Weights of a small self-supervised image encoder.
Model: 2.29M parameters, widths [16, 24, 48].
Training: muon at rate 0.0018, batches of 256.
Data: trained on photos of plants and fungi (iNaturalist), 90422 training examples.
Rows from block 2, named by matrix and row number. Rows with one number belong to one channel. Each number is 50 + 15 x the weight over its row's rms, rounded and kept within 0 to 99. All counts start at 0. After the name is the row's rms in percent of the matrix's.
# convs0: expand pointwise conv (model.blocks.2.convs.0.weight, 96x16x1x1), inputs 0-15
# convs1: depthwise 5x5 conv (model.blocks.2.convs.1.weight, 96x1x5x5, trained with AdamW), a 5x5 kernel
# convs2: project pointwise conv (model.blocks.2.convs.2.weight, 16x96x1x1, transposed), outputs 0-15
convs0.0 092:53 42 46 74 13 56 34 53 59 39 41 57 56 56 78 42
convs0.1 080:43 56 31 53 32 60 58 59 36 49 93 70 60 47 45 48
convs0.2 077:70 56 82 56 43 23 45 32 53 63 50 23 56 46 49 57
convs0.3 103:48 35 55 69 53 13 41 67 29 50 67 41 42 42 44 33
convs0.4 083:42 40 73 46 39 50 67 73 72 53 30 53 51 32 26 61
convs0.7 098:46 50 60 76 50 59 44 40 59 18 56 23 64 41 32 60
convs0.8 087:40 46 56 54 58 30 39 39 67 14 71 33 39 43 37 61
convs0.9 086:61 75 40 73 24 39 59 56 32 56 57 53 44 29 70 47
convs0.11 124:55 35 76 72 42 69 58 35 20 42 58 51 38 35 43 49
convs0.12 104:48 77 65 40 74 42 58 62 45 45 34 28 53 29 52 28
convs0.13 099:74 66 72 44 49 56 33 38 55 29 42 63 69 35 69 37
convs0.14 110:69 50 40 31 52 35 61 26 43 58 72 61 65 60 44 77
convs0.15 109:26 41 40 68 56 65 71 35 27 35 69 64 62 53 49 39
convs0.19 123:63 57 41 48 60 42 27 55 35 64 58 59 62 87 58 29
convs0.20 093:77 65 70 58 31 54 62 69 58 56 43 63 49 46 77 35
convs0.21 122:45 33 24 33 50 19 57 48 48 56 49 49 72 67 50 28
convs0.22 149:54 39 60 71 31 73 67 32 28 45 52 36 62 29 41 52
convs0.23 088:29 42 59 62 37 63 57 36 55 46 25 57 47 81 38 30
convs0.25 111:27 46 59 30 31 58 64 37 71 70 41 51 69 67 52 35
convs0.26 157:68 15 44 22 46 65 36 56 52 47 56 64 49 72 54 52
convs0.27 110:66 25 31 45 49 49 62 41 33 71 66 57 54 74 32 63
convs0.29 073:71 60 65 58 44 40 36 84 67 57 40 76 53 44 62 52
convs0.30 138:38 47 21 23 44 52 51 51 76 58 33 53 66 71 46 41
convs0.31 072:56 78 40 80 49 44 69 48 58 56 37 59 35 64 69 35
convs0.34 071:29 54 45 67 73 59 35 29 45 59 41 39 70 39 24 50
convs0.35 076:48 40 47 69 37 65 53 21 56 22 38 65 71 35 46 50
convs0.37 092:57 36 41 24 64 81 36 65 41 58 50 47 38 66 38 67
convs0.38 088:76 33 47 73 45 43 58 29 61 30 53 34 61 56 62 72
convs0.40 072:63 68 86 45 61 31 46 39 59 37 65 39 60 58 65 61
convs0.41 104:56 44 42 80 34 39 36 55 66 48 67 41 57 53 17 65
convs0.42 091:40 62 37 44 44 70 57 39 30 67 45 65 81 46 44 26
convs0.48 078:57 43 13 51 59 33 42 51 52 44 44 17 47 50 34 34
convs0.49 070:78 35 66 62 34 43 39 56 71 41 74 38 69 58 53 38
convs0.50 083:34 34 53 29 49 36 60 60 59 71 53 14 64 62 54 43
convs0.52 103:53 54 44 16 46 25 49 34 46 61 49 76 73 49 41 41
convs0.53 085:30 54 50 32 38 57 67 47 64 27 66 22 57 66 42 65
convs0.57 095:60 52 23 27 35 57 65 53 65 58 31 58 77 62 40 58
convs0.58 100:29 53 45 18 46 57 71 57 75 41 34 40 72 50 49 51
convs0.59 111:43 44 50 49 33 59 46 79 55 41 48 27 75 54 64 78
convs0.63 104:70 55 33 73 63 38 31 41 30 39 53 44 34 37 61 27
convs0.64 124:38 49 52 19 44 29 45 62 37 41 42 23 65 46 72 40
convs0.65 073:61 55 57 29 50 53 53 49 62 81 53 14 45 68 59 37
convs0.66 121:50 34 49 41 48 49 41 74 44 57 28 84 28 56 42 32
convs0.67 092:64 27 75 46 49 78 32 58 51 30 48 43 41 49 73 55
convs0.68 094:77 52 41 45 41 33 58 72 39 62 63 79 69 63 45 44
convs0.69 072:67 50 57 39 59 63 76 27 83 51 54 55 60 49 29 55
convs0.71 102:69 61 69 65 54 45 25 46 25 38 64 48 37 28 51 64
convs0.73 131:50 28 55 11 38 58 43 68 46 38 67 37 54 49 68 58
convs0.80 102:53 45 52 39 42 36 36 19 53 55 68 34 68 68 67 27
convs0.81 074:49 47 67 39 29 40 23 43 32 55 43 52 59 57 73 79
convs0.82 073:55 42 47 54 72 70 60 63 63 29 26 32 63 28 62 52
convs0.83 150:53 36 36 45 43 29 41 62 94 46 41 46 46 62 51 65
convs0.86 098:23 42 34 32 42 62 29 43 69 50 63 46 73 69 61 46
convs0.87 077:58 32 60 51 37 41 30 59 58 49 84 31 30 38 42 63
convs0.89 071:36 64 48 47 78 62 28 33 19 45 55 59 34 63 55 51
convs0.90 081:60 56 34 36 79 49 53 61 47 52 32 47 75 54 19 41
convs0.91 102:27 65 53 31 78 49 38 65 55 54 57 61 38 68 33 32
convs0.92 096:66 44 43 60 15 58 68 45 58 51 41 68 74 43 68 43
convs0.95 096:30 46 62 27 62 42 23 34 68 42 44 45 77 54 45 61
convs1.0 092:53 51 54 55 57 48 81 90 81 50 48 51 71 25 56 55 59 23 53 50 48 47 45 57 49
convs1.1 093:45 55 51 54 48 45 51 47 59 56 34 47 61 99 60 44 41 68 75 61 43 47 44 56 53
convs1.2 105:45 47 57 44 35 52 55 37 52 36 60 62 00 20 39 53 75 64 48 54 48 58 56 48 54
convs1.3 094:40 33 35 47 51 42 07 35 40 46 28 38 80 45 49 31 32 42 39 50 48 37 47 47 52
convs1.4 100:43 53 48 49 46 44 37 42 55 60 31 36 76 64 51 30 42 10 31 50 32 48 20 45 51
convs1.7 096:47 42 48 51 46 53 34 51 35 45 46 63 76 08 31 49 35 21 27 40 48 37 46 53 38
convs1.8 113:58 56 63 61 58 56 46 47 47 54 53 07 41 45 53 61 22 20 16 45 52 43 47 46 57
convs1.9 122:46 44 46 48 43 43 50 36 58 51 48 39 00 29 51 41 55 50 62 45 46 45 59 49 45
convs1.11 137:49 45 49 49 52 48 55 59 49 48 41 09 00 49 53 51 58 34 49 52 49 52 55 50 47
convs1.12 101:52 39 47 37 49 54 41 11 26 42 59 55 11 27 45 52 47 49 37 55 65 61 65 51 59
convs1.13 082:69 72 62 52 58 51 56 78 48 56 47 64 97 56 55 35 36 45 32 46 47 36 39 47 59
convs1.14 111:47 43 50 56 58 39 30 63 61 52 43 26 31 38 56 43 17 09 36 61 46 36 59 49 50
convs1.15 085:53 44 41 44 43 55 50 40 41 30 46 86 94 26 33 50 38 36 42 39 52 45 41 43 46
convs1.19 108:52 50 50 55 56 47 42 59 53 46 57 99 34 75 59 45 46 61 46 49 45 43 53 51 47
convs1.20 105:58 55 50 55 60 53 31 36 62 58 31 00 65 53 55 61 26 35 67 52 56 60 45 60 58
convs1.21 103:48 49 55 50 51 50 50 54 55 52 52 65 00 49 57 51 57 71 53 54 52 52 54 50 51
convs1.22 134:48 48 49 48 46 51 53 40 40 47 49 08 00 51 50 50 34 33 48 48 48 51 53 51 49
convs1.23 100:49 41 50 58 46 64 57 45 91 57 47 74 69 85 40 54 51 60 77 41 56 45 48 64 46
convs1.25 102:49 47 53 47 42 47 60 52 45 56 51 53 73 00 39 55 60 35 11 32 51 50 51 47 52
convs1.26 096:54 63 59 55 57 65 73 55 68 65 69 32 14 71 64 54 44 47 76 65 44 39 40 38 50
convs1.27 101:52 45 62 63 49 49 56 49 48 43 39 99 59 64 52 34 66 51 46 49 44 30 48 57 46
convs1.29 084:40 57 53 47 46 38 53 43 10 40 38 20 64 26 44 44 39 63 69 66 28 40 41 39 51
convs1.30 101:51 49 49 49 49 50 51 48 49 51 54 48 47 46 53 47 45 99 46 51 51 46 43 50 47
convs1.31 091:56 52 32 25 41 37 36 63 42 45 71 66 19 81 66 40 66 62 63 52 46 48 52 57 68
convs1.34 102:55 44 49 41 42 52 50 58 34 30 49 62 33 33 12 51 40 41 24 23 43 43 46 31 29
convs1.35 082:50 46 54 44 55 70 84 34 36 38 63 71 85 33 27 47 51 42 35 49 45 50 39 62 35
convs1.37 091:59 73 80 73 65 60 77 30 40 58 55 56 62 24 52 46 35 28 35 48 54 49 44 42 45
convs1.38 098:53 53 63 47 41 33 09 08 66 43 50 58 25 43 49 52 39 49 33 48 45 39 44 48 50
convs1.40 087:48 55 35 52 48 53 49 28 39 41 56 43 36 40 39 42 57 99 45 43 57 51 67 63 53
convs1.41 099:58 56 53 52 50 59 60 70 52 44 54 36 00 21 48 51 51 44 41 52 53 51 51 47 42
convs1.42 096:51 45 54 46 50 47 38 49 57 45 57 80 17 60 52 41 45 99 37 48 51 51 34 47 46
convs1.48 094:53 51 63 45 41 49 56 67 32 36 63 89 57 14 33 54 64 23 40 40 49 46 47 45 51
convs1.49 097:54 26 33 15 32 56 57 56 39 54 52 57 66 24 49 49 28 81 35 49 54 41 49 38 50
convs1.50 092:44 36 45 54 47 42 64 33 63 54 27 78 33 28 56 45 27 81 34 52 51 66 65 64 56
convs1.52 119:51 49 52 53 52 49 51 45 49 45 47 53 37 99 47 51 59 56 64 41 51 50 51 45 50
convs1.53 100:45 56 53 55 58 46 52 44 50 63 49 30 50 65 54 48 47 99 80 54 49 62 65 48 49
convs1.57 101:54 62 69 54 56 35 25 31 52 49 22 07 53 48 51 44 31 71 53 43 48 34 46 47 55
convs1.58 092:43 47 50 54 55 47 48 71 79 58 54 65 71 33 50 66 90 26 35 55 46 55 67 56 42
convs1.59 092:42 48 52 44 41 44 56 43 23 59 48 57 96 96 59 51 40 49 49 50 50 49 56 48 56
convs1.63 089:36 52 50 57 50 50 52 66 46 53 47 51 08 72 55 45 64 88 75 53 31 46 57 53 54
convs1.64 101:50 52 59 46 53 47 51 69 42 48 50 38 01 94 48 51 53 67 35 56 50 50 54 48 48
convs1.65 091:59 31 41 68 56 51 45 26 43 61 51 50 33 37 72 48 59 58 23 44 39 57 73 33 17
convs1.66 127:44 51 53 52 49 51 36 51 47 45 56 00 30 61 48 48 28 42 50 51 47 47 51 47 46
convs1.67 099:47 47 49 53 33 61 72 34 56 41 64 90 36 27 40 54 59 77 47 50 58 56 68 70 56
convs1.68 090:48 31 41 44 42 44 37 59 57 46 50 58 80 87 54 59 54 89 71 42 47 43 39 43 42
convs1.69 096:48 43 45 53 56 39 24 61 60 54 41 32 64 91 67 44 37 26 50 60 49 35 35 28 40
convs1.71 100:50 51 41 57 50 53 40 52 36 39 28 79 13 25 72 46 57 21 39 61 47 45 50 59 53
convs1.73 106:49 53 60 52 50 51 47 00 52 49 51 47 80 46 51 50 53 54 50 48 50 49 52 49 50
convs1.80 086:53 55 60 57 55 60 58 62 57 48 70 54 00 72 65 41 66 42 63 50 53 57 55 58 53
convs1.81 084:33 45 36 50 29 46 25 36 45 37 36 43 24 59 61 44 51 88 66 65 28 40 52 49 49
convs1.82 105:52 60 68 58 50 41 56 39 34 58 29 42 03 31 50 39 23 50 58 42 44 35 55 35 45
convs1.83 130:45 50 52 46 49 41 44 46 49 49 46 16 00 31 46 48 56 49 33 45 47 49 48 50 46
convs1.86 099:67 83 81 59 52 49 74 56 48 45 31 45 78 55 46 47 53 59 81 53 44 42 38 45 52
convs1.87 097:53 52 51 41 44 51 50 52 58 44 57 20 53 65 42 52 13 06 27 41 54 49 63 47 51
convs1.89 106:50 42 55 43 44 46 43 73 46 50 37 23 67 54 44 45 56 00 46 33 45 53 36 32 36
convs1.90 096:49 45 54 52 43 48 58 70 52 50 59 67 34 31 30 51 45 38 15 24 39 50 18 32 37
convs1.91 114:54 44 36 50 52 57 00 11 48 47 34 28 59 45 53 40 51 39 46 42 46 50 45 44 46
convs1.92 100:49 35 41 50 50 53 76 93 70 47 62 89 37 60 46 51 54 45 66 47 42 42 47 45 56
convs1.95 105:40 47 37 51 50 21 26 12 50 53 46 25 17 41 52 52 62 53 54 55 38 43 48 37 39
convs2.0 094:61 21 44 48 44 45 52 51 47 80 64 55 48 69 39 21
convs2.1 089:61 36 30 49 14 47 46 37 48 62 83 57 56 57 51 48
convs2.2 084:68 25 69 55 49 42 47 73 55 22 47 33 67 49 45 34
convs2.3 094:36 65 42 38 45 50 43 39 89 31 57 47 69 36 46 67
convs2.4 104:47 60 15 42 64 63 65 38 45 49 71 24 51 61 65 48
convs2.7 099:58 38 35 42 72 56 63 51 26 29 48 63 84 42 49 60
convs2.8 094:76 67 41 32 62 51 57 47 47 15 45 59 42 47 62 73
convs2.9 085:43 51 52 77 28 46 44 62 51 59 48 66 41 49 89 37
convs2.11 111:60 42 33 31 38 25 26 63 55 46 54 57 50 54 57 84
convs2.12 066:61 38 45 55 47 55 11 56 80 46 50 65 43 51 65 35
convs2.13 090:55 73 83 51 60 54 63 39 33 38 33 54 48 51 77 58
convs2.14 071:52 67 71 77 56 51 53 66 53 71 27 71 37 63 54 57
convs2.15 106:62 54 44 40 53 59 58 53 68 35 31 27 64 52 12 60
convs2.19 091:66 60 51 59 79 44 69 50 62 44 68 34 56 43 53 17
convs2.20 086:62 76 76 54 75 30 57 30 46 56 38 43 41 46 61 59
convs2.21 134:30 26 33 44 56 74 43 61 22 58 37 54 46 44 38 33
convs2.22 126:52 56 57 62 57 34 12 39 52 45 42 50 35 75 53 73
convs2.23 093:48 40 60 36 10 42 62 33 51 54 54 45 24 30 52 54
convs2.25 088:60 64 43 39 63 51 38 89 68 39 26 65 56 47 58 53
convs2.26 092:48 19 50 17 43 35 56 63 53 58 52 60 56 54 54 78
convs2.27 089:60 47 40 43 28 73 46 79 59 30 61 59 45 26 37 43
convs2.29 068:63 52 77 42 39 61 29 28 43 52 33 43 35 29 71 49
convs2.30 137:56 31 49 38 46 72 61 24 27 46 41 60 68 38 71 42
convs2.31 049:65 48 53 29 38 21 68 52 75 33 43 54 35 38 64 56
convs2.34 079:74 63 33 40 63 50 51 37 34 52 58 51 33 60 15 64
convs2.35 088:25 51 47 54 75 52 53 46 23 62 73 35 65 45 33 40
convs2.37 051:65 49 26 47 56 49 27 78 48 19 42 53 56 43 43 66
convs2.38 079:44 78 22 58 58 61 70 61 56 49 37 74 67 58 44 41
convs2.40 089:76 28 73 28 35 34 42 52 51 52 33 42 34 62 43 41
convs2.41 084:73 60 43 38 40 51 57 70 83 28 53 64 70 41 48 52
convs2.42 112:39 59 47 72 66 46 51 42 49 73 64 48 72 57 47 14
convs2.48 074:85 43 26 44 32 40 40 26 42 56 37 39 40 53 39 49
convs2.49 074:70 35 25 40 63 50 50 55 24 44 45 72 70 59 55 67
convs2.50 083:32 41 56 66 21 75 22 63 68 62 50 48 48 53 48 56
convs2.52 122:52 17 42 19 48 48 53 70 31 51 55 47 25 49 43 58
convs2.53 091:51 35 64 33 37 36 58 68 59 83 40 68 68 37 43 47
convs2.57 118:59 62 59 53 54 63 62 30 34 53 44 65 49 71 89 58
convs2.58 089:44 73 61 39 76 47 45 71 62 61 38 58 19 57 47 39
convs2.59 129:28 54 36 41 44 52 31 42 70 70 52 42 52 78 67 71
convs2.63 079:42 51 31 53 39 76 64 49 42 44 31 82 51 48 76 45
convs2.64 113:37 48 44 55 50 55 70 54 31 60 54 19 40 24 69 31
convs2.65 064:30 71 42 63 78 45 52 65 63 72 43 39 56 62 51 28
convs2.66 133:39 66 54 49 59 19 28 61 43 28 59 46 77 53 38 53
convs2.67 068:64 33 54 23 42 40 52 81 72 51 32 54 60 53 54 66
convs2.68 092:68 41 28 50 39 55 48 64 44 46 64 79 80 67 40 49
convs2.69 082:68 69 45 40 58 54 59 72 57 57 58 37 47 34 85 69
convs2.71 076:46 46 77 71 65 29 38 51 31 75 67 50 43 60 40 51
convs2.73 159:80 33 47 43 47 72 78 55 29 53 36 66 46 45 39 46
convs2.80 118:56 60 48 48 59 56 52 23 59 31 82 25 36 33 56 55
convs2.81 085:28 70 40 29 72 52 45 35 43 48 55 45 39 45 16 47
convs2.82 072:64 52 21 53 63 38 43 60 65 48 59 24 43 53 70 75
convs2.83 137:49 62 68 82 46 44 34 37 73 41 45 49 72 68 38 43
convs2.86 064:65 23 50 42 61 35 74 70 52 34 41 53 30 53 28 42
convs2.87 071:51 79 39 19 58 56 31 46 72 40 40 48 38 42 37 63
convs2.89 096:52 58 33 62 26 72 56 69 61 58 48 43 59 80 62 66
convs2.90 094:45 48 52 37 73 65 40 44 56 40 53 42 57 67 06 50
convs2.91 103:77 65 48 50 43 39 36 48 35 64 39 40 27 80 63 55
convs2.92 072:50 46 41 69 51 29 54 75 27 71 77 40 58 56 46 42
convs2.95 080:63 52 46 51 65 72 16 43 57 40 68 43 73 65 40 40