A small self-supervised image encoder, trained from scratch: 32-pixel images, activation silu.
Rows from block 11, named by matrix and row number. Rows with one number belong to one channel. Each number is 50 + 15 x the weight over the matrix's rms, rounded and kept within 0 to 99. All counts start at 0.
# convs0: expand pointwise conv (model.blocks.11.convs.0.weight, 288x48x1x1), inputs 0-47
# convs1: depthwise 5x5 conv (model.blocks.11.convs.1.weight, 288x1x5x5, trained with AdamW), a 5x5 kernel
# convs2: project pointwise conv (model.blocks.11.convs.2.weight, 48x288x1x1, transposed), outputs 0-47
convs0.42:26 68 43 72 64 38 55 48 40 47 45 61 52 47 51 40 51 60 44 48 47 52 55 59 45 49 58 63 63 52 70 54 34 54 27 51 55 50 58 50 56 46 35 59 48 54 56 49
convs0.43:50 40 66 46 21 73 35 55 79 82 67 49 23 21 55 44 24 56 42 46 49 43 63 41 62 39 52 61 51 53 34 67 19 53 78 50 02 36 29 44 28 57 69 69 51 56 51 43
convs0.44:50 39 45 53 53 68 50 63 47 53 65 53 42 57 41 52 37 76 68 37 55 58 50 47 61 59 51 53 52 33 55 69 51 53 86 44 70 38 36 65 48 41 37 39 49 56 54 34
convs0.45:45 64 35 52 52 60 28 62 61 39 31 48 66 74 40 38 63 49 29 62 48 31 46 47 42 43 33 63 42 62 45 27 48 58 09 41 36 35 53 44 78 62 35 46 42 70 46 33
convs0.46:42 72 46 58 66 45 59 38 56 34 72 54 09 82 25 51 20 62 51 50 58 51 47 11 99 70 26 76 92 43 96 63 62 57 49 47 51 53 48 68 55 30 30 55 54 49 28 28
convs0.47:16 61 44 27 75 75 76 54 64 45 32 32 23 30 42 50 00 41 58 60 50 34 70 56 39 52 37 22 76 78 31 90 27 07 58 23 15 46 80 40 41 34 53 46 66 25 52 58
convs0.48:47 68 29 40 61 35 41 82 36 48 48 58 53 48 36 35 74 61 43 48 49 32 61 37 37 46 60 59 57 72 41 75 43 61 63 55 49 45 46 43 62 50 45 53 50 51 62 45
convs0.49:36 48 47 40 50 51 63 42 28 59 43 60 56 71 39 37 50 57 55 47 64 46 46 30 54 26 27 29 43 56 38 56 37 64 37 62 24 63 54 40 52 57 53 69 52 20 50 26
convs0.50:34 39 49 53 55 54 36 26 33 58 50 37 37 41 70 55 68 69 47 43 63 64 38 70 40 44 51 58 47 59 64 51 66 54 39 58 60 42 50 52 34 46 54 36 67 61 50 46
convs0.51:69 55 34 60 81 65 29 43 56 24 50 83 74 40 46 22 09 82 18 25 21 25 50 42 85 60 94 48 29 99 62 09 99 07 43 65 33 54 25 79 37 53 57 32 47 42 63 62
convs0.52:58 43 54 55 27 60 42 41 52 43 53 27 48 41 60 44 73 46 65 40 47 47 72 61 51 60 66 53 55 45 51 59 43 70 42 60 57 49 49 52 28 29 36 57 59 55 30 43
convs0.53:62 58 41 47 61 44 39 49 56 55 55 59 33 64 40 61 54 42 49 48 39 59 44 49 60 61 41 50 59 51 42 48 39 59 46 46 40 66 58 57 40 39 59 60 38 65 39 60
convs0.54:79 36 24 43 19 38 67 63 35 60 56 80 70 31 48 46 82 69 71 50 60 38 62 43 57 52 48 56 47 49 18 68 55 86 50 38 62 43 77 41 30 53 36 40 54 25 25 55
convs0.55:79 25 53 25 63 63 51 38 38 76 47 71 66 53 80 48 59 43 80 82 71 49 23 51 47 59 35 48 53 45 21 65 68 37 35 44 73 25 35 54 24 10 60 52 66 87 81 70
convs0.56:57 09 71 56 24 57 49 68 75 67 51 59 52 54 76 61 32 40 58 43 70 48 79 61 21 34 61 75 32 69 45 46 22 63 63 31 55 47 68 64 43 65 33 60 86 51 89 49
convs0.57:39 66 50 60 31 68 61 36 29 42 51 67 72 68 37 33 64 73 36 09 53 59 69 65 58 56 46 52 71 44 74 46 47 51 51 64 33 28 67 56 52 44 47 22 60 23 89 76
convs0.58:39 55 49 51 36 60 51 38 51 40 30 41 37 50 37 39 50 61 35 61 49 48 40 37 49 33 67 48 36 32 49 45 42 38 32 56 41 34 50 51 71 40 57 68 42 50 44 39
convs0.59:45 44 78 56 31 40 32 43 62 59 57 45 55 54 37 57 67 45 59 57 48 57 37 53 50 40 58 53 33 61 43 48 29 55 57 62 45 54 57 48 63 67 44 57 44 34 37 38
convs0.60:82 49 34 41 07 58 76 41 60 79 59 27 59 72 36 53 36 44 49 51 42 75 55 03 46 69 55 36 33 40 28 53 46 70 13 21 03 46 57 31 58 54 27 35 90 68 27 21
convs0.61:54 55 65 37 75 45 72 60 54 55 30 66 54 19 67 38 23 66 50 79 42 27 52 22 56 36 41 43 44 51 57 34 60 74 44 41 76 69 06 64 64 45 34 67 52 53 46 53
convs0.62:51 43 53 59 34 55 56 34 39 59 48 63 60 40 38 57 28 67 64 48 59 65 52 32 31 52 23 45 38 50 50 39 53 49 26 73 35 26 65 55 39 51 57 71 42 46 47 51
convs0.63:63 66 49 53 38 77 80 29 36 28 28 50 20 58 57 44 56 24 18 65 71 55 60 48 43 45 55 38 58 34 37 68 41 43 56 57 48 43 17 57 32 46 45 48 36 62 36 47
convs0.64:52 52 51 38 41 52 35 60 75 53 50 72 67 41 41 32 36 53 71 37 66 33 41 61 68 78 35 32 44 48 35 49 59 38 58 70 42 47 34 27 55 48 38 53 56 52 48 20
convs0.65:49 49 46 52 51 42 52 66 50 72 44 84 51 33 47 60 45 46 66 62 37 58 43 46 44 64 51 66 57 53 44 63 38 69 42 66 65 39 44 57 63 65 57 39 39 37 51 48
convs0.66:55 40 44 46 30 39 35 43 31 30 56 36 49 63 55 18 63 48 54 51 40 60 42 74 51 55 57 51 53 54 42 52 37 34 62 71 55 44 70 39 44 38 45 55 54 75 62 76
convs1.42:61 60 65 59 62 63 35 44 53 65 46 23 22 43 55 28 22 32 52 60 19 34 37 59 63
convs1.43:43 51 57 52 54 53 50 48 44 46 65 59 52 54 72 34 21 30 30 32 62 53 77 61 48
convs1.44:49 40 44 38 38 52 34 49 45 31 48 47 43 72 16 54 56 53 77 27 47 40 42 53 22
convs1.45:56 45 43 34 47 61 52 53 47 51 53 46 56 42 43 61 35 29 46 56 77 66 54 88 86
convs1.46:46 49 46 47 28 55 72 51 36 30 43 83 45 23 30 53 74 42 37 41 46 62 37 38 38
convs1.47:52 52 45 44 55 54 52 31 38 50 68 49 34 36 67 58 79 58 46 53 57 87 82 64 38
convs1.48:78 48 57 78 71 79 59 54 68 66 59 33 32 45 56 62 46 36 40 51 63 43 33 45 62
convs1.49:22 46 14 49 19 36 53 25 56 40 37 61 45 63 30 42 50 35 70 41 40 54 31 61 36
convs1.50:77 63 41 24 43 74 58 40 35 65 64 35 39 30 64 59 36 31 47 64 55 40 43 49 54
convs1.51:73 68 70 77 71 63 44 37 43 63 57 36 28 39 60 73 58 46 60 73 73 73 73 68 71
convs1.52:33 48 37 42 35 41 46 53 50 37 35 45 61 63 32 30 22 45 45 20 35 22 27 34 24
convs1.53:37 26 42 48 58 16 00 31 45 56 42 38 54 38 50 40 31 49 54 57 44 42 48 54 62
convs1.54:42 25 49 38 47 47 21 30 40 37 67 42 42 49 51 44 44 59 34 52 57 75 79 63 49
convs1.55:56 44 20 46 56 36 34 31 31 38 42 43 40 41 41 66 76 69 80 67 53 48 57 51 51
convs1.56:37 33 32 37 53 43 43 39 32 48 49 60 47 33 58 76 35 58 33 77 73 50 68 48 86
convs1.57:65 62 58 56 60 33 29 26 29 42 58 50 60 53 63 67 56 59 47 54 30 20 34 27 40
convs1.58:58 35 30 57 53 62 52 40 44 50 34 81 66 40 11 42 29 62 56 48 47 38 42 51 55
convs1.59:72 59 65 52 74 59 51 55 44 60 59 46 52 33 47 30 22 16 12 34 45 48 55 56 68
convs1.60:72 60 66 58 75 68 38 40 36 76 59 38 39 36 64 77 52 42 54 74 67 35 40 43 68
convs1.61:41 47 47 52 30 68 80 68 88 73 60 64 41 55 65 57 66 50 55 69 61 68 55 57 77
convs1.62:19 29 22 31 31 45 61 52 65 47 21 40 45 42 29 44 33 39 37 40 71 63 59 60 66
convs1.63:27 29 22 28 29 48 56 50 56 50 45 43 39 36 37 46 39 43 40 37 67 77 71 64 59
convs1.64:78 63 64 57 60 58 40 47 54 52 73 30 31 56 56 40 27 25 35 53 49 40 47 49 70
convs1.65:61 64 68 67 66 50 49 44 46 53 34 34 39 36 32 37 57 52 48 44 14 26 16 22 34
convs1.66:29 37 21 32 29 32 49 56 42 43 25 48 62 51 18 39 46 46 49 28 22 39 36 48 29
convs2.42:39 48 33 48 50 49 51 51 54 48 34 53 52 50 59 44 61 45 51 64 72 54 55 65 42 38 54 37 54 47 61 48 55 56 58 48 46 49 51 42 53 53 44 55 60 42 43 54
convs2.43:53 51 58 29 54 48 42 55 80 85 49 67 47 32 72 45 48 49 50 44 29 75 57 48 40 26 43 63 49 50 55 71 78 20 51 31 43 46 51 34 48 35 53 38 62 50 34 59
convs2.44:35 52 35 45 49 54 45 39 51 43 60 42 56 38 58 44 57 35 59 43 82 34 72 63 48 56 62 48 77 36 44 58 64 49 36 36 65 46 27 51 49 60 40 47 48 55 74 50
convs2.45:46 63 28 45 61 45 65 44 58 47 59 37 51 69 61 68 22 36 48 37 55 47 56 42 56 51 58 15 42 34 61 52 32 32 30 67 65 38 46 39 46 44 49 91 43 54 33 72
convs2.46:54 77 49 37 50 34 42 57 56 38 75 54 57 61 34 33 16 60 48 33 61 46 87 59 47 47 53 52 45 89 44 54 17 71 59 59 73 07 70 65 68 66 57 65 40 36 33 35
convs2.47:56 47 58 72 33 79 47 56 33 36 49 68 28 31 47 18 77 32 40 84 80 72 60 26 42 36 83 49 40 54 64 50 22 28 57 32 48 27 36 75 46 62 57 51 28 52 50 30
convs2.48:31 58 40 56 56 41 52 45 33 28 53 57 49 44 57 46 40 44 66 78 42 43 50 44 43 41 34 37 37 18 57 56 62 52 67 42 47 46 49 59 57 44 49 64 38 49 32 62
convs2.49:21 46 29 48 44 42 67 59 66 67 31 71 66 37 52 61 42 65 54 50 40 58 43 84 55 77 78 42 61 55 51 46 34 46 25 59 56 37 52 57 48 41 66 57 52 22 42 58
convs2.50:35 48 34 39 39 44 58 44 34 54 34 68 43 25 50 45 69 47 43 64 55 55 41 71 43 62 48 43 42 54 43 46 39 55 42 62 52 39 39 62 69 40 52 60 32 34 62 61
convs2.51:99 63 45 68 71 58 66 61 76 72 57 24 74 77 55 48 87 66 83 58 48 21 41 59 27 51 57 22 62 22 62 47 54 31 71 38 77 62 65 67 31 66 17 55 71 70 48 70
convs2.52:69 45 64 60 61 54 39 57 37 46 43 39 32 56 38 41 86 55 62 61 34 50 65 50 43 41 54 41 40 47 52 16 56 41 58 65 50 48 37 39 51 48 45 55 56 72 36 68
convs2.53:53 61 50 57 38 55 48 36 60 57 51 54 44 45 61 51 61 41 55 43 38 55 41 40 43 33 57 44 44 52 48 50 41 55 37 49 47 42 48 52 58 64 36 41 33 64 51 62
convs2.54:70 28 64 41 43 37 61 29 31 33 43 61 40 44 37 66 32 67 47 70 64 46 53 50 40 59 84 23 64 85 13 55 56 53 52 39 71 49 60 61 71 37 60 52 72 36 61 56
convs2.55:41 56 59 71 38 61 32 20 44 25 42 86 67 42 31 35 34 47 44 76 44 90 12 50 46 24 83 37 61 85 72 57 48 50 93 26 48 56 47 72 56 55 28 49 48 39 32 45
convs2.56:63 36 58 30 38 62 59 43 40 51 37 56 33 31 46 36 69 66 74 50 58 51 21 47 45 65 60 68 38 59 35 70 38 51 70 37 51 23 64 55 32 50 69 56 25 66 55 37
convs2.57:51 62 54 63 50 42 24 28 69 47 39 49 38 59 27 59 49 37 69 80 19 56 51 33 51 47 73 37 30 63 12 52 34 68 77 47 26 38 59 55 34 65 60 56 44 56 55 50
convs2.58:40 63 20 55 61 71 47 65 41 24 44 63 39 68 56 45 45 53 66 58 77 57 41 48 41 59 17 17 53 49 30 54 43 50 47 36 49 57 64 39 38 47 64 87 73 54 42 40
convs2.59:46 31 39 48 36 45 45 35 71 60 58 41 45 63 50 26 40 62 45 46 31 61 40 62 64 52 68 54 67 46 54 27 66 39 54 48 60 39 52 49 35 42 54 57 33 66 66 37
convs2.60:99 83 49 68 55 67 79 53 63 32 36 31 61 63 73 74 59 46 58 14 41 33 75 59 30 35 64 66 51 60 87 59 56 46 31 58 58 67 84 55 47 61 75 57 60 71 30 85
convs2.61:66 35 13 29 82 75 49 32 67 28 11 22 58 27 62 47 54 50 52 27 20 65 47 44 42 75 39 57 34 28 50 37 58 48 56 37 37 48 76 20 57 38 39 34 47 61 26 60
convs2.62:42 40 51 56 20 40 63 25 46 52 29 59 57 57 58 48 39 40 65 67 71 22 38 71 47 40 53 64 62 27 60 51 31 49 42 24 40 55 29 58 62 62 67 63 25 58 45 77
convs2.63:30 33 47 30 32 57 56 71 56 39 65 21 15 33 48 65 52 71 57 43 49 32 11 53 46 36 74 41 83 46 41 56 36 40 49 62 42 59 50 51 46 51 45 44 62 64 54 28
convs2.64:66 46 48 54 42 27 60 59 53 59 76 39 38 62 64 47 42 53 79 30 52 31 55 54 57 53 39 73 51 52 31 37 44 66 52 67 56 43 51 68 52 43 70 54 63 64 49 50
convs2.65:50 43 44 51 66 48 45 34 38 65 69 46 31 52 61 48 16 46 64 55 47 48 52 30 59 56 49 48 63 38 62 45 64 57 46 48 48 40 50 28 58 40 53 68 51 56 53 68
convs2.66:50 55 44 48 58 47 60 48 54 67 63 27 43 24 39 73 62 40 47 40 57 29 55 21 43 61 43 54 37 40 49 20 50 47 40 64 57 49 77 37 29 31 41 36 48 65 60 47